From a checkpoint of a small image embedding model.
Training: 7700 steps, held-out accuracy 94%.
Rows from expert 12 of block 4, named by matrix and row number. Rows with one number belong to one neuron. Each number is 500 + 40 x the weight over its row's rms, rounded and kept within 0 to 999. All counts start at 0. Numbers have three digits each. After the name is the row's rms in percent of the matrix's.
# gate: expert gate (model.blocks.4.mlp.gate, 16x64x256), inputs 128-255
# up: expert up (model.blocks.4.mlp.up, 16x64x256), inputs 128-255
# down: expert down (model.blocks.4.mlp.down, 16x256x64, transposed), outputs 128-255
gate.3 101:549464496481479498481531524495481554459522432545496561514529515490560589449477480496517459514561453511410464518567523526539459486508463476508585520454535549485530470518494507532547486489411515518462501485552463434540510515433458505467578557543521589472507495479486464533488486469517482530508499470397480535506474529498548533439506490512425513456495400521464513517481467594510540511517
up.3 097:492489491497517531535478497387513527521449466476407488514544519479497533452440555538439517478503444485483453562489536520512473553456458475567442525479507502512513530540458486467473477479583481555460403490513531420513484531477551438485485523518493478498518557540541528488459510446581496518545486515499495504519500552501545477539508509419477511474508451537517538439463508514470526532459
down.3 096:490496555454510479512489466511568426458555446517425537556493551464453447488575531484467553531575473535459485500521438528459576464536536457467392561485528457473457544547496478517514521475442530638531516484516458510560508475554496465503454483474472530553541445496481544489505541444448500413494496501530491528462452525516527524485464494467436517518462492575467594533511483539555480545515
gate.4 108:607493538499558462511486456551562377461511489526564567521522558518436506452440497502416461452498480506470549456472529537484536487503471501422499506510575486521486498464479524494448460452545471466556565565489465521490501533533474466455486533552453548423500470447555514552483530493495533500530484453534515533492492523537473537545583476488502529574558581516487547521521522434498562431512
up.4 103:545501473503518453461515479475469423518485503520474491528512497518523467479445544483554462520483415531492539520537500547477490496522456483475486521537561545494522478447530506487442466605536454537467464406505432487458493590589482494451532438463499562531466543472509490543513544436504496522513462495482537532511469500478441444487505517535467538416459551612504426507533512487534419460552
down.4 093:458518497413528491462603574570478470448513505502503510460469488468515451510499536494545526411466435521464453444539458603447512476489461465497474508491475520509546509509460558555505494498473541491521563461506527520459518474421498424491498594495493505486501526479488537496484576512510460476517502548487529460490482536496534473492490551488443537532509442546491554508464508546531548467505
gate.5 102:474574538441467483564429520458537490466471548491492429500434466518460553448499508481463464571433419437510517529462482443511479582452467375438428499507580538580490506495559523443490472484533467567446481492554525501494442517509549423408559501524578519485496570436488485505482492519443482516430483463518466526516521435469501530513507558547493466552512499513508522543579481435562510416511
up.5 102:482555495504492569443549478528429486549595482405511508532535477442539479526519540520483487557492464519522467529502498538480555457533475491424493480441536440541459405479538554508538517564549508550478485514446527514391517511457493560497549465497440482564507427533503555520469479532500471487544557456539487483479476496476504402526542478456555461606473506513528497536469550597502508515506
down.5 098:565490466600475420513521427409499432490464531540538483431455512585531526492477516521501478563498515498542511479447464524464484521452480513508523443511471519485510472498519519546479504510550466462469585493480503524413499493466538544447488542566477480511493504509549480490519475539495424614499426601437475526453538436504540492535491522512451434451480488480419448456439549510515451527453
gate.6 101:507434508480606501499525468505471431527467511525549473560519497502470536440585454461476567454424556506490478499568507458552449486496549479512565511530462543502472517490440521427543484514518540476481476509563510496579547518430436470541497475527523519540496461467514501533533524511448534457520530515498461564504474481467430402502406577500548519518483485481446470503524496498535570511466
up.6 100:520469447423557457468480470458470482463494537480407459505490476476547452531526504456428450528534554576485494484477540527551497519508521485553481490536531451518533474464547561491484486429531557501445485447447488588484485570465492436511558491547496436432543508584428544430548525477517425509594518534570509499504469458534563449483502551480459454504532477538455528536460493489467487542466
down.6 101:528434501514507479565548579564554546483521544480446475513544522486489576521506540588506475477538488599508460573426507502427549542461578504518490497474474473565579468455502487461512437466530538486499469590512488576524526518522534536501527487499461523449443565492515482480514488534504470515492508536418535482522470517480415436529518415493466557478440507532436505448448577552504576465484
gate.7 099:573533477528447456542521482441425426418425481540473549489479519420487504467507522507528463461441483481482448521540491465451545493516504541543510544530572560433490521466479460470506459541481465427481611529483508491460526457541455471496460451508474551535455438531480529513538534500418527468476458438432541441485528509522493475528486461513428482508462467428457476534540534504531489415525
up.7 102:517515502501525425477454538484493549469481457497538487600536499466458586469492463530460561511455494509490485499511557517543507455457511531485511464503432476557500502395456452471506480541496477548538494466449458506371464386464486427467508443467564430471515548477524476493510530540449517540484449503448563529573459496454507393505502542423493465510523519529482547471554504570521549508496
down.7 102:512443493520503485578497559517504440485438477540389432580470538552491431467443481480549542508559487490485477444570520459582456488426466461492459621472506465488422496473528525479534605471451485529478517555503513496496502465474483567559488495457487504498509486499480523472488466524458485508483503482553525495506564481526459461492478450486576463524522458547496468533540410448545426513475
gate.8 104:488502438453521498435566479376508449530426488460487494484455507561424439550560499493442489548507504449593581485533464496473477577452573497444515496531477487533523525546452487543500471466493531481534532492484479487518506441529581474527515511522477496457461509531472548476583461480522486508466467515527487541522468526533495554465460519453457540454517477470474415453581524539476582522509
up.8 101:532493485484517533436457505497514432477435493551483531494428520544498530473417503512505533540516507546485538490512513516515471446479553392510380479469515489487477549409525471466483497554555502472535464580523448516493521522512496476499494491442498516493477511450422467447458513487479487523523485502432455515470544488468485459463525588499510540466493505425509531540543463537524494502441
down.8 097:557462511467448512500548557508531480481519462467497515479443563496464458513512471555541541594507530488530526556499456467463513567461511517499472499506503506536505510531520485456519549449513476465540524532528444495550449546542501459538523486467480601536519484470529535473487485446584511451576509430515510467452542487488514451553488476514483526449432550533574524572531461445500536463501
gate.9 103:406474513555505495549511443487562494481450467519477498528470512527503455527593543589515534499494539541529480437552546507459475469525535565614513478499504524519550592503504536427554526530537468481515477510514542524489463441482474497396461548577473485517465529522514443471494467459508568546512523511483502410587452466506600477464491472460518451500515441480469551485503474511511382533522
up.9 108:467557457471447604507464513525442497512454509559487443409477489518526525463466500497533526534478509452491529502495452528479470440465431481497454522544582491595502545484489528459504501521522520520504506544442526505500470501518513385439556539523503461521466420519528508531476474559505470483638532491496458476474498511439497493507577499511464476484496433549472552475525530459532466480468
down.9 099:493513453538506531501559546570428520497449525485521507491548513513446545516446615488524487505480515539497548531543564482474510493527451400472520435521548518495475522501511488469442486497551530510469515483434500449548520587455474515467390488482448462437547499460496546480539458521525479501474523538484504543469507451528458459499463507462511481441518548451421491474530447521401564540477
gate.10 098:474482514457484441451555449483453462545445534471441498447447492520619474529444472535454554570511546544479502486476552439537468514497435517500550523522550528523480520504511487557601560518490503516526504488518395458585461521454549534466506524551445502549558471529512500412540536438404544494461599491552534511439522447456543546560464491559510444493498466496520472470470480547519551559527
up.10 103:520492493549524520489520513466469493507487502521537522486528453449547491480474558493496525550490546538533436456451516445518409430580527499426529540521492473468576484461512542538580562512524504545505510508518537441455493483437531545498510472514448543495487566518474491496480508485555533485502493505543467480489483483539561454367525545472478491547485528495425489496510510535428416465608
down.10 105:512523551542464531541572472543480478484523527541518448528472557423537496513448491455536555468485521447524501544531459480507488425499510441506402534514534477466537525501501514486474506448538516416493445489473459522487595539459473489499588572562477578497510482489553567531448500562461503494491554503464486548541448519435501501503522518444484495531507443487528544519590457531450491499464
gate.11 094:478571502489505568475518434482528466480484493495504536533534482528561428502574532494526509429459524540464493450480533587442475536493527500502541506547553524514401508406480421487492526538489471522527536487428455476487469456487555546528478502464503550469435515437517465487488508505513520505536478544476492510465490485441516496528432469476486520544567574508509497495485507482513581541497
up.11 099:524530480471432471462455452490481550458437515477447539517518487585465558466480491530584454456493504507420573523483562514500527512477529466492519529509502500494530505454425518528467575399557448517528524525490473464501583493510529508487551581465535566579555529454478452498415469448506501544517532496502518477546452477476432506506470525458419501568499564489492470513481520531494505545449
down.11 100:480492464509481567531516474512509547511403501564478479512462528517496518455506455481447538525549548471409446560442514452483463463477475499500487555409487452469480462485498505494482536479449470512490507590479565457492447457467500542479554452541464538512474519485461520446475492473501576527519524513506472535545440545498511468540523540577541412429440548520458516475488407450588495479471
gate.12 102:459516571443499504599519544508475547494522514494536497475435505438519527522498486497561558469450497477445475518472476510495534497539560461475472510454481498578479504483556469535470451456396461505434525550498515539501475444475551464454478482467477493542521505556601488451515422505474452525602483472499478501478520543479506485442533486547555476472469518523520536520452506531514426579502
up.12 098:543495501433538478538485497441542544499487464516495504486427448507507449476547455461457531463525532465530459511540448498492578486481444455509451487505583541569577511483562478566476453526471528490528513450561515478517424442518492523482474428514458460483526516482536504509481437440541579482557417513540509551482468556563436494500489539514479539502540536467486462495566495483504523445473
down.12 099:512534520486504532467494484505540480575532565490509544491514451523527545488575465549474531528512495545541494515476496426544466453459505475495533528543445524489594421507513565489460467522537518493592509509460503477496494492495499503530543470479592526475591457421538591510568499493537575517470451479503524415506480452488382588461562485459430489507481506506488494543536415467553498511392
gate.13 097:535478508455545524583566464462471600456493490506548469506551519480589494588529555543468515434475465498407549518515544466491486511551402476532426491542477460512485504468562560494520465555482508555455516468464508522499521543538500545533493500517490549464518468424512592437526490478492449519541540503447470495522480448471521495468529500508503475550562504557451511539530446510404496512476
up.13 098:515469515495533493516542520537489505496542507484546526504396461491498578460503594490503523486469552493500478494484453539500525544452505496460502426586483525531460542506448459415548535487511596474512581524498439480505490435516549530517529509468517519458523484465479560498535514501516441493490458544441512458427457607558457465474471516537503491456477452481530541433470620516465541481544
down.13 103:481490438447449468418432480494538515482472498455486467446512449450528424413532507490519496562523529516540499502507430541557540501498506455430557520460480486539467426525543555530584569488524528536531492485475485545546506478536482513513491487507523545508593491482396548495506560414447541532483520466451558478550437520479519516484489431482519500435494457494474462542524457534494512555572
gate.14 093:513442486496537567612507529482509499476485608496528555553519511487494510491573485530474480502520454502506521513527454428469466442423508501546464475466480422501433543479473544485546449472436530559487540551467441454468495512504489469458467522487517465536573607564506591531514522501404428506533531435495539477524484483485540517552455472493533585487547550500559546458517559496525458484523
up.14 098:493483525576538570476523455466495477480513416471497534510545486548423484474520557490530477528441570575511495494505520490480500561530553454484487547527444458492474488556470490500498533494501568546562520423454459554571502549418461461525507494481503491481367490481416459523446520503409521488517464458533449572468449437567442474452457442505512588436507471462455485495521462485482512491445
down.14 102:456549456502531495460544438530483517519506480503501498475480515420512511459535542474493567530576566580447504475409456543512440396460531539471504510502537517488486524529423546482554539515556478546442558454534467512498470537474468594451500511526494467423456526481532503485498578595542491441545390486526497502442469458492426499507508475563487534472480468478514565502459509476502483437462
gate.15 101:428551462519480493432561488462503529520522482519482512484486512498483430555556492494444499423528532505482498567505514568550498449545519519525483523491488530560504543500505542524485455494454554521500427447566470547517525566513521480476450450504477477471530500494469521461559538467454535427521542488511563481547554477444484553431515571515456478494513442514497513457459446433467507500551
up.15 099:513455520543539491505552561499531459414472498449505511560440498474511426544472464613541466497496532503560513500576572552507472535508559491551417514485518460563523503499553491539513486478494431503555518476530555558521571510470475493555449528518500526568560471504544432511487508466506483478474579571451479521459468501473521464486448536518450487521434503521564550511438467548460450509471
down.15 099:489465504483481498542524464458485486485495484503480501454577494508485490469466405559557558538474522462549539440521504460437515513515536455552485484461537446510459526390490568530516436452473560487549395468518540487479544475547447505565590538486468396514454529451506486524507513528566513409462525483551453483543533497560510524526461478433452520473520518515481626512506483548495533467514
gate.16 102:447493540579490478518521544499420529530507455535456539428490489529481455511521542544497490416501481454539515458448542539500503461511540485511477486464573501511560459526557495471490420519508464492508561525552478489504454512503470549467503547513494502505541476520480480586463507570462490479490442441524510532533501505436524481530511527555516480508520394458495457474489543512538538559510
up.16 103:584459507452521492478566445533515513499479498479513525470512451439452486496514446558477547512455554491570468506459578528415501525499480482477578499534440491495567478503509545512487497537498513498455510508526580457520530541520482503544487528520490461418534546547511504490446489504516434493546546529537466496512512521560477459483610539499451475568519527463510468530401502559517474443478
down.16 101:547482454525431490458493497442537558462488541515537499519548450577546523561518396515515480481532425550537489479499488562538522518530500509495482429493540570503496578518474465558522452494552450501439465576445523478525438483527433510473511468480549487546517498465527462442542589472499476493491443437562549534510456515396530458470466504491474453532509505493479487484566453516435503457474
gate.17 113:551500528460524543515515498571533503544503521536503540462499539522439462465417556497535453532473537511529470527524518532494509606488444427504542458473541498443548482478523446543487509469512479537499533495506520428503537424506505452501452493511558500533529503558452481468476500494534535482506459552507577484491483491445523468487483495553450521473511450509442525467499540496492525504513
up.17 102:442589510456518443453504493447556461496450406460520468494450492593557485499521526503507583429551527502470501465512446580519446465452480547499553543550434486513482520525468495459516520526542493459550483495501487539553486534508430456451493415407565490509522469489575554402537499546490470509425486401496493478517455529527532512486570535497420487506544556542452495540587520450509518496472
down.17 095:499497501480483463525547445514571488450546511569527448491549479435465471472532488487467475519394537466481488442547487446505474482495512347514571538485436491544524500487413459509551480447443511454498483569474500500458420537491597487505465496548543467514480471519476503522563505503553453476540460481511520531414537445448491526470492494507483549490466455467529456555542515561503469447509
gate.18 099:442478552501468400492468605482432509516523526556549507533533503498553514455488538461551547477525500460521579490467484528511482502547456513488466533494536461425554528550492663465491478456541487474494484530543483462582538437485398455486524538520528503473466503455474468482394545544484480543478432475537533483472517550446529524509463493497540467522531531500520439514470487483540555517500
up.18 094:456533461475496496510540484532486509486524492470497550503555483528488515502536514523528518546565538442481440523481575510514458470545518576537464441572509407454496532553524418506473495431595521526405532456551518499443468473569558407378499476445500531559455505448475468498525473526497491509592541517499457499526555534530446458558455509516485504462427507454492541487550493574541466449533
down.18 096:468513599476447450520567501493449425508473484515550532503516453541510479516492480493520507466518605486480525581525439500461504541508419573555429585473514479500528599533420556530494431469532505433513500488531508503457474465456466523481550518436491517489512446542463467564499490513535567502542491553490440508392446553443463522511489512513510450459492582504416535475467522524554454535449
gate.19 098:449592477514472478398517488451505363453512490450482531486501493494520529525513494500551546491511545516520566486535513473524510463538518387572425576508576495516504462555492511505529459441550548474587455517442493460508542530546511461496464502430549471513544469513541476505533520526576554496491548501506526518484557549506520524501462454501542539538575523507515468506521539541442522518521
up.19 094:551461437452479475432494454615497552507493452515476483445507567494536489449532495486531551508588455577442534523429442537438493539464456503561444504511508522511518536434444489493520528545473492476544476474490498418452481542500534483453430553453517489444459461546554483489509482494460514470456492527468443516531617447480571521384485496453498535496503523543532502534450481553494528490505
down.19 098:508523486492496502525465493462523455538505487400477580482431480458512487496513534506502571497520555546488509466507508499570503449510486470490509557446491521519500511479475589433471533475483435569482541490470435495537526485468427539433511567514516500566445476521524471466550493522545450464498541516539529498487492521447492484473551497553431525498487480456421527498548478574540496491550
gate.20 098:503459483463534583470554503456471510560525468487504541487463463542490468428485518501573457482452542530591493395486485547524545393497493590536518492504511480536438560552495497522600554516523470507522458511519447505461479463544494509488458481567515441497527451454430529497590517490471500484580466543497531491530580467520512490511498512438474511537524507476488546560516468492479507434514
up.20 098:498524541454523461538522478468537436557478526446469531491469544428403484544496524492514548543575581528449462550558545545498464485559469501530429519596529443517492446486551457456482436474583517538564524474448482467497498487487473524577487488529495448523452447454532493479534596515478532475490495474601556510527478448466547427547498501527464448496504466556553438563545518474448505473551
down.20 100:504504433439481485572470506471543509454588581474442502538535482496550589513488538510483531500539486480504470577521475532518497524498480481481516470537531485520600423554503487486492501486468441500508454523561445451523430510510510424557573521513496472521480493466494456535527470505481535532487466526525467525546496487574490427507529563583507490507531427444501471442454484500506535452496
gate.21 099:510541490467539520438506495489545464480473455536401433564572525485424535401496569448537468507486539520566459489549455526429570481482508462508481532522445554482513545530509444468490509531563461525516410470516486427482479476518450523450505553477522400468555475509537539549532535471505548513506439481537465558478542501533493559503509509539518411440476452511480473458444532530498511524504
up.21 096:548516488561475473527425526461510553515444475576526534558521488488440489546506525520510484475523544503505463510505547502469503548508514519526513484458501395521537504574526462452513550492435430532489514435455530485511479487532561459539481584516465508518547451462498511526534436475502547525452430486532423506499433490460534553530453508530464479544455535536501506571459457462524503463523
down.21 101:463441469466480400468469477505529484477505500489533461449515487534463495474499522460446539504524485517468511537544414501477490521431505529460534528483484488503477506383478468410503517488474506538577491511425525590511510472498527473431451479467517492564470536499447558541606460481544429514451545492531454538444515485618482469468533558494502530519465471524541516520556505489523523531494
gate.22 098:498434523479490552551508521502464498510455469548503513530522453428540452523568444474466509481445463463500472479394557528519476525490449598503493445475536470461499584563547520448479514512471441554551538526446492546491537514499443550446502465475487498477478494509518553504420505417502514441466472493505480510581494553517496507452528527479466371506479510519555499543553553581384542471516
up.22 103:540457538533508469545551478477494527460547400530439495533490480482491431493525491426537565458449501481521466544485483472462538485568490516506500417507524556473468547468405515519450462522514538510444539455499545423488555495533541523507515518533486547501436467495419454528557552444466495422479505508510441488494527479530602459464503454512496476462483506484484445484485447456463461508466
down.22 107:475504532434497602439423444499582473516517600462449539399551501453535486465466501492507512546483491508459518619481444555531556527528558413535525448464493482492515480543477503465465578469466532452513562542508483578554469431499470450503571524507504490529556576525482451505487518491454537496490532525530484552546473444446491478577505476479465480456471492468463470517534483555467411550476
gate.23 100:475517537527539557467610486535467481553507525550488515526490519429532531530575537534534451448461548495538546504520508440571532525483462518431489467416571461507479522552428534486512527451467514574445528519535539499493543493478444537511548509522513519514478545508464516434477490525538485449494507567439526502525455432534558550527524469535489498592426486474500516485509509552465481496502
up.23 107:484482497484471446568534493543514503500480528520525496485493475470514484527515456475524488488541527439613433457507486489506554472404489471519509501482564561588493517506529468569490493529477554475531429449502550485500429453443558525541518503555553512562503537486608457471497561528482480550445466493508429484451442577518478490484519577491569519563418548473512539518517487444518418443417
down.23 104:472496509570409497503464469474468493554537581475528508521579532509480500439523515457480470474478494520531485458507474606477506493522492419501517441432493491525501443520489514458529595513491514450595508545476586478511493435536464532528538455486542485505446537525494509504476471407531533577503531527492520347554536507483487500499505487484508550526517407458526479478493503480495540556481
gate.24 104:538493482445477517493543539472468532484539557507429439482477490546469574478586502513594545490488521451541535556537501454426381507538460473467491486458522483514451487561491513551535485555447442513490613488475483419582520488468516529411487464542403581465429477493527476499495494531479588459466480522460492497511516457512452509476487538552455468506486439517475487441543492519539503495482
up.24 101:514551493504555521525540521509488559468570453538510455526435536452469497473518459447467511461472535518451604502438532506449561520474491484431471484462495547465569575496514571530525528501521443501512480420471510514514588515452486515485462448507550514526497494455502464520567536500534537517475492492527467469564508482536538401497519516558553529514490560495569478486446500500481446524507
down.24 100:468582512467539486495554556539503470524582504509463526468392580517424480530542517517490474513482440512517466543497518493479493470462491426467406427476499470476467523513474427511493528525609511529573434435465534470454509451484494448487518510478393479441454459506578515541500540510484488510505504554536496477559553525490512451495506500455519579529453529582506479499488447518462501583513
gate.25 100:560477580480537517519546567481547521438419472513477528494472499605552438491554448529534429508470476498528489506492556455471458443504460522429496543534519488522521473438502493440483466503526532495507494488472495522506527516475538532494561551461497462539494517476472465495434508455515495533474545537442474467500575523530482470537492592482531531435415469545492565565518539580500522536500
up.25 102:467539514463395516531439518544500518570460507453532514512470541503552381479457488547454519447521570479518449476536471497464473520515478445503489510473470481431532465454525482584463513493480423505500464471557453500464486384464528568536483502478472430476476520550526522459483568487440542492443517508495558451462487531488500468511501540519487528514456523516501460531498467518483517593476
down.25 102:488431545484537470479514483528490514471502493526498478475510476456519564525464557481516503473432466520547521426532488482534513527498482498472505459499472485493469485542523489489532538438468459492479459469486479466503560429461512530490462539459444489442470487456605540480540471470521490539523497423500492520490500507573462545505418456418547530530434471475512629475426528480550464517509
gate.26 100:495532482506513518432556485443473546485532509458534535527511524482493555533456553440537570522452502505517535488448495470413473464471578462471492505474478503515514592495584420556497469539505476503494472523531435542522544487456464477509494482533545481533478454494573525549468530480532485581473488462417499475571502530489447517510512440450470524549535587439392457501509504499563437508551
up.26 103:522498543525520422517545486508526503541432467400460497501522471554474465531417494462542473512551572559397542588466502481475473498571494495475507533473506431470506569501478519471498417478588583545462478553469502479496539515522483479481557488520550573443508394453518421518483466460489464433428532584504494526472471483453559459506535535484497500469491571557485554476553517519497557475488
down.26 100:466417479441442537526499517518463477515511500481538577448496508498454459506421471458460543474523539524478538522521513505528496492531482592512467503497481488499541495505534572434400499504545504528566485480506480521493517510502520555436444517489487471512499562521597564452523500500464513519510475542581476536465576546458559475517418462507541522526490438481465506454416444546494507486545
gate.27 101:449514560461447459583485475535531507512525519484495449417502527532501506416498460507522452497478469459534511475499515501549501446457496497477473494478507471485548499506503484473495451552523492485510488591392497488474485456522509508477467471490570467460441572481516526513518527519498494442517499403508442473527472472500491557447501465463464520487604499443525432540516448517478495493497
up.27 096:520445555498523447513526504555478548465496578459518537464512453528504422508497486506528515503454521517426437541516476473518487486547504580533526490443491497483433564485512501512447467530477495523563527468457503451497496476549414521562437525466559517433560444482460470473496519553483466482518548488562478529462480505542530479497474512542483476459493561539533520470510484425533539455408
down.27 104:504508583555477559499535492538518459491460487510516500484506451451479547595565535527548554563413485589479468476492541536440438573523469491488431407479522536540538550518507561539474480484477510445521559516545531555433470454511473451525568523523469499466453529481419478548549582452517552558500578515549472532527501500550486476452490552449511498460484517504505452471493558507515504483450
gate.28 096:487490589497455537460531530468561521475452464497496508471454470469457497475542471473586537481492435415490523500485495503472490495560477511469475542481496524522520468468417532482451448452524482510480483492550550546538524508528531567541567459557486528515516481486522580433522512542538500416543514483499465468433530510509488536510548525471515521515393581476443528542523442476491466511484
up.28 091:498548417471501460493477548473560488534469502532447474479550463481529484563476516504431528553459540481450491583483476537536522487586485493474476513475549451446443634527482504466489506486514433441438546531507543574535560461530534512465475581451524486475510507439468474491540520586459472498564512456611492540541498532495504452567579566490577483493505495464432494503515503568535469497569
down.28 095:522436478526507537489536549498465602485491444499463549472504486511481425456483528484459530434472453460513507446511558550502558564495525504510426424491549464490453469490449481450463467500577428509574446527563483504540525508496421468565455547431554593527538558431503534495468521499482527516512547462492548530467551554499460491464460527462467520432541497453491499460478523606541447520486
gate.29 099:519544463565494480563491545473505459498462438479590537487527532516539505488516475556456516544566540528454484566550464497573513453434541555485478447493457565525594511523485433575445519450476551511527549416533447520497457496485555577564501484539544446536518436560511530474498503509537555536492557493531521434515481484492477567550563481505502569556556467422439500486543476472524426457519
up.29 095:451484537487469544410559558454512486442612463427490456534436517518517525502505466487394500513545527549561515474500484522485495433469599501509486497549558529479510513481483492488548481490521421495551468461525483567544528482545520476490514450518512482474492509552459539422447486535536536542454429514572529498518431462514549502461539470528519455470448468474563483540416556538473527494534
down.29 091:563485420489541456506509551525501481527426559468447522509520478579470504473556454456533545531543455520551517502461494542471382449482442513527439534452505448497452554491526439529498522523487549496495537467522509469498453479515512525531506457414523544568470514428539526472512512486461595486516485517521425431517454535434512525508544537564507532548421510502566509511527550517483440506567
gate.30 107:532475531476550442479545459524442568546523521389509519441501542515552457489499450552500498494488539526532507485516499496489500492456487515496514507493454432508570454570515475497491475520594483482509447568555518518561495409482484509458439463414421556467535538525493532491495486488531546473542507536502480481525478508568522577579478501494557510528477463532564512469460503556534501538519
up.30 111:498488541450542502515511558504480511476521500455527438475507416492528479456500563441471477533436519445529469528460518469512511550529446547514546469470498435509510487525524490538462479480499583450494352501543491540501484493507572510505465509566498502486464506496534575450503456519489557552530465474460492495536480511504554502426429522496601572476461489497517535585529594460560537514537
down.30 100:543527540440520489495453494489539458469413503514512436479524477495474488403454467538451449474498559510482490592545511511474499501462457507528514522535471452523493524478503500477495563478528478472502542566477532516503459516478457504509456471516458502495485532469501547463473420438450400547521505508462486460487454474464477463558527499510509447535505512441472460504461424468424470399497
gate.31 095:446532471483523463539439530407556512479556513477477467436512540487539537486548489548447583482519435481518439518493464466455561507507568480522444510468452592550439470488478538485560447494546422517492453502468550497516563527437517434444488487551585481443507463488559479575507496545548554465528505528521491587523540508486544545567523611531515522532491550469522575486475508528459499532503
up.31 101:456512455503487479512492481481508476505464489540497535486552552439488556515605491429501489537603573476461454490585469444479475527521506518464466539489539478441446468495499517497434426453557523492467473558502455431538551444450484474572478574439515537467518472542541493508512458548438495525595528470516506534499506507495518564505447505515463559540574526571516407550517482507528538441536
down.31 109:413568517444429486484509557462507404514541500426539484562501509474423495532466529510562509531546529544494546489537471460470582566528503453531549484540546445461526493467504454544507490476513461551530484450565506483540523474546580521496495560398472476464469436493498555455586420473488496479505470507516525441498445510445459472470479481472503447524530560556460601518439551556487501567453
gate.32 094:535531479402527510497422490493482454473537484483458558475549494558571533524477428565534456457420478516489493563504428473495478462538452469518428547458494474503459532466519469483464563454569557395530473545466466491503500437471454552513580548461508529467497511530494423455476483469511579490559570468463485540462404525489444505430446513486450494451488484472458564470503554468517451554410
up.32 099:523515480492496502448487514508537544506478496580505569533406488462473567458500511529500481524534527480604602497519466534550479526521531546481501413569452456535525505473498556527492532487537465494480468532473500391492460568498430478548566458482528531491459508452533496438544521465573463496498467514469611430581544501482564488497448427454561489563407493448481509513471488407460512555559
down.32 103:441474545472513444484512464535589525466396495535533452488491491572536536489461413475444503470538456522439499527464511438563472492534463472546542523514513495525493487538563498540516512510534534550404530461481491532428503502582441502485473412493487477539493474538527449440394442382472555543529481535464526472483463523472511558472454451561438474479524503502511509448556524472538523498516
gate.33 087:433484490479562487549475480515562518523493535456490535491430576431475513546527541485506476485570491513445505487486518411495536508490449468472526516486470432477514465492502559499450441552510502482467510502542452460502540512565481423457508516521485480479458496466505537447489534518581512517441536520490501512530540501511524516507510472497430527524458454509613481455521465522503492522539
up.33 104:500542490488457456436487543471518547523454467479439466453553470446609492477502469492505596490499531474550484473519552525498472441506508588477512519503465491520506497508470501453582496490559456510419496535457467536432511565488544571475467518404515461490524506511510465486483526460519480526624462503445503549506490472557568543525528531498521549502515503520541494485443448484566484499468
down.33 098:457486501456593543479497517552507467528492470505490494529542518513538475502484482466557487428505535488488525508462462506521518461490514456501608568542515532434569532500423400512515502499530534528454482467477493540535455450563480463501413486536508526555472629470521521519406483446520501454499512520556533560488466429530463458474453515479550461506521465490498490483590483494441439559541
gate.34 098:485490532429550495554508565473509482570582506465528504466474553499434503524489482502593502580510445489451485474459551564551538477546487542484464610497517499460542456474536576426484533534573461502534454519544507475539518553471504506489529538529513556430530546509455516439502505468451550537504508532457521428497447504526528539510460430444448471485552435445587448504531513546452480524539
up.34 100:491539499542532479532510479527495548484449492459465480439557562596521593436478504491452553491549485448535540488509471484490534513478476522558518516453482518569435475493493510491471568522592501510473436466539578442580587493520570466459499551408535559443520484479464588485494529516418521470514488434469469515496522478486513541495465472519569543467510479485576530530519527468538513501480
down.34 096:545509487473485536443433531535503515517473524463507457522506475506504548572485525520525457468475564453471432509497539523493540494543492508516436496514496453543500451462538471549506511484523576493504553461449562504462492482495463415446391524547507506529510567526488479561447571463435498434426448523524441487469526446526427468538425501540391539425493510482453503549552474495471508549471
gate.35 101:419579503532582602482420428496479554520408423488511519568455557501517509468515532444510521428538527516477467486543526512541521441484481452484531531510530532474549502455494535543531522473507495497541527522456535540508558494471478500534476504421542451461438549518502467482565502489463520457509399427551500513462499532516424512466421539418552509519495495487510503459541456478462505538433
up.35 100:518429460519513449516510545511446512464530502407461439470531494489577510482495525484531561481472485587416554463571574473476499499526530527483498504539527551482499577559472502427526479543456506526537496556588542498488456566519502459459536456508512544462533553471472455534527477557544553511517440444575486510580487520477516508517443525465519396583568508500416507447559441507536551447513
down.35 099:514519467452535515492557474506569494488564492438507474529471527494530503469524483470525548498488458487439533489516440535472546537461574446463573503499510468528497521511507525466519510480453484517578578547465541504465526569498511532468566554496492499513548502512455538505476476553560498510538523463505448557566535510464447452522592500411434439540599507468509445440573517542559502540444
gate.36 100:541509472525528492528472552549484508479411499502546480518496513508445472491528527539492453468484528502478518454561466439467486505475455503490536509478528515494525464479515487582501488439505475394516484490519498449499513476478413481523500450461467544572555491529500467473446483435491432450472481484547540444511498527540518499516490454484465544463489506477458440535573513543565527565452
up.36 092:472514467521390431467545519495577471449514549458571524529455528428472538531457518470496434490532524504545516461408533495453505484528501535471478433456492472502566533542446473517514437542585447557544573459439531529457492550445502548580559494523478576505533507441506516465533522435423524480541474488501557547448447509453502519443488471483459532487463481480491547519457465474483518492488
down.36 098:552550450578475445503496579509502398432462465533558495406459551557466486461383474554503504441470469532561539483491530490449435551469432483438424527511484488485535452522489488501595511517458483467499491578512479551507472475570526530498520448477472471424508542545539485503471520555512468444495485479533466471535547528549454500550493421528476503563509410504532504426459517510500493488490
gate.37 102:524475534574544522456484550456434480549472533532440532495577506481543494556465499527483385530502484544559537496496557492469545519527526553513486447481516473478576374569441499481413480550461427509496537532504430483525565568513543565472475488504551531572530449548551488530524476502530494489455502556467479524470481574481481441476478521460545497487542478474520425509492481496518517598535
up.37 095:549546505527521532565450525444507523521440521425516528478525467465538507479534596473455430515478513525488479485507513469480457471454400457447567414509542509467521580471484519541516452494496499453518503553486513506476518531478476443425486456442529554533493517549534502398408498443562519496579506568501445552484535497502512523479567509449512530508494475522485508490504516523492578541534
down.37 091:518463523534572479419497524443517524511448452491579492549507494593510491516512478518495537471534420530517488507492467467495545468504456542510558422507522514434525417521478511463496509579549548496464543545574477521490538562558499502506545507456506527493518486426481520449488536557443536471536465456562523525491474554550566499474445400565522485469497461483487464555520508522535493496529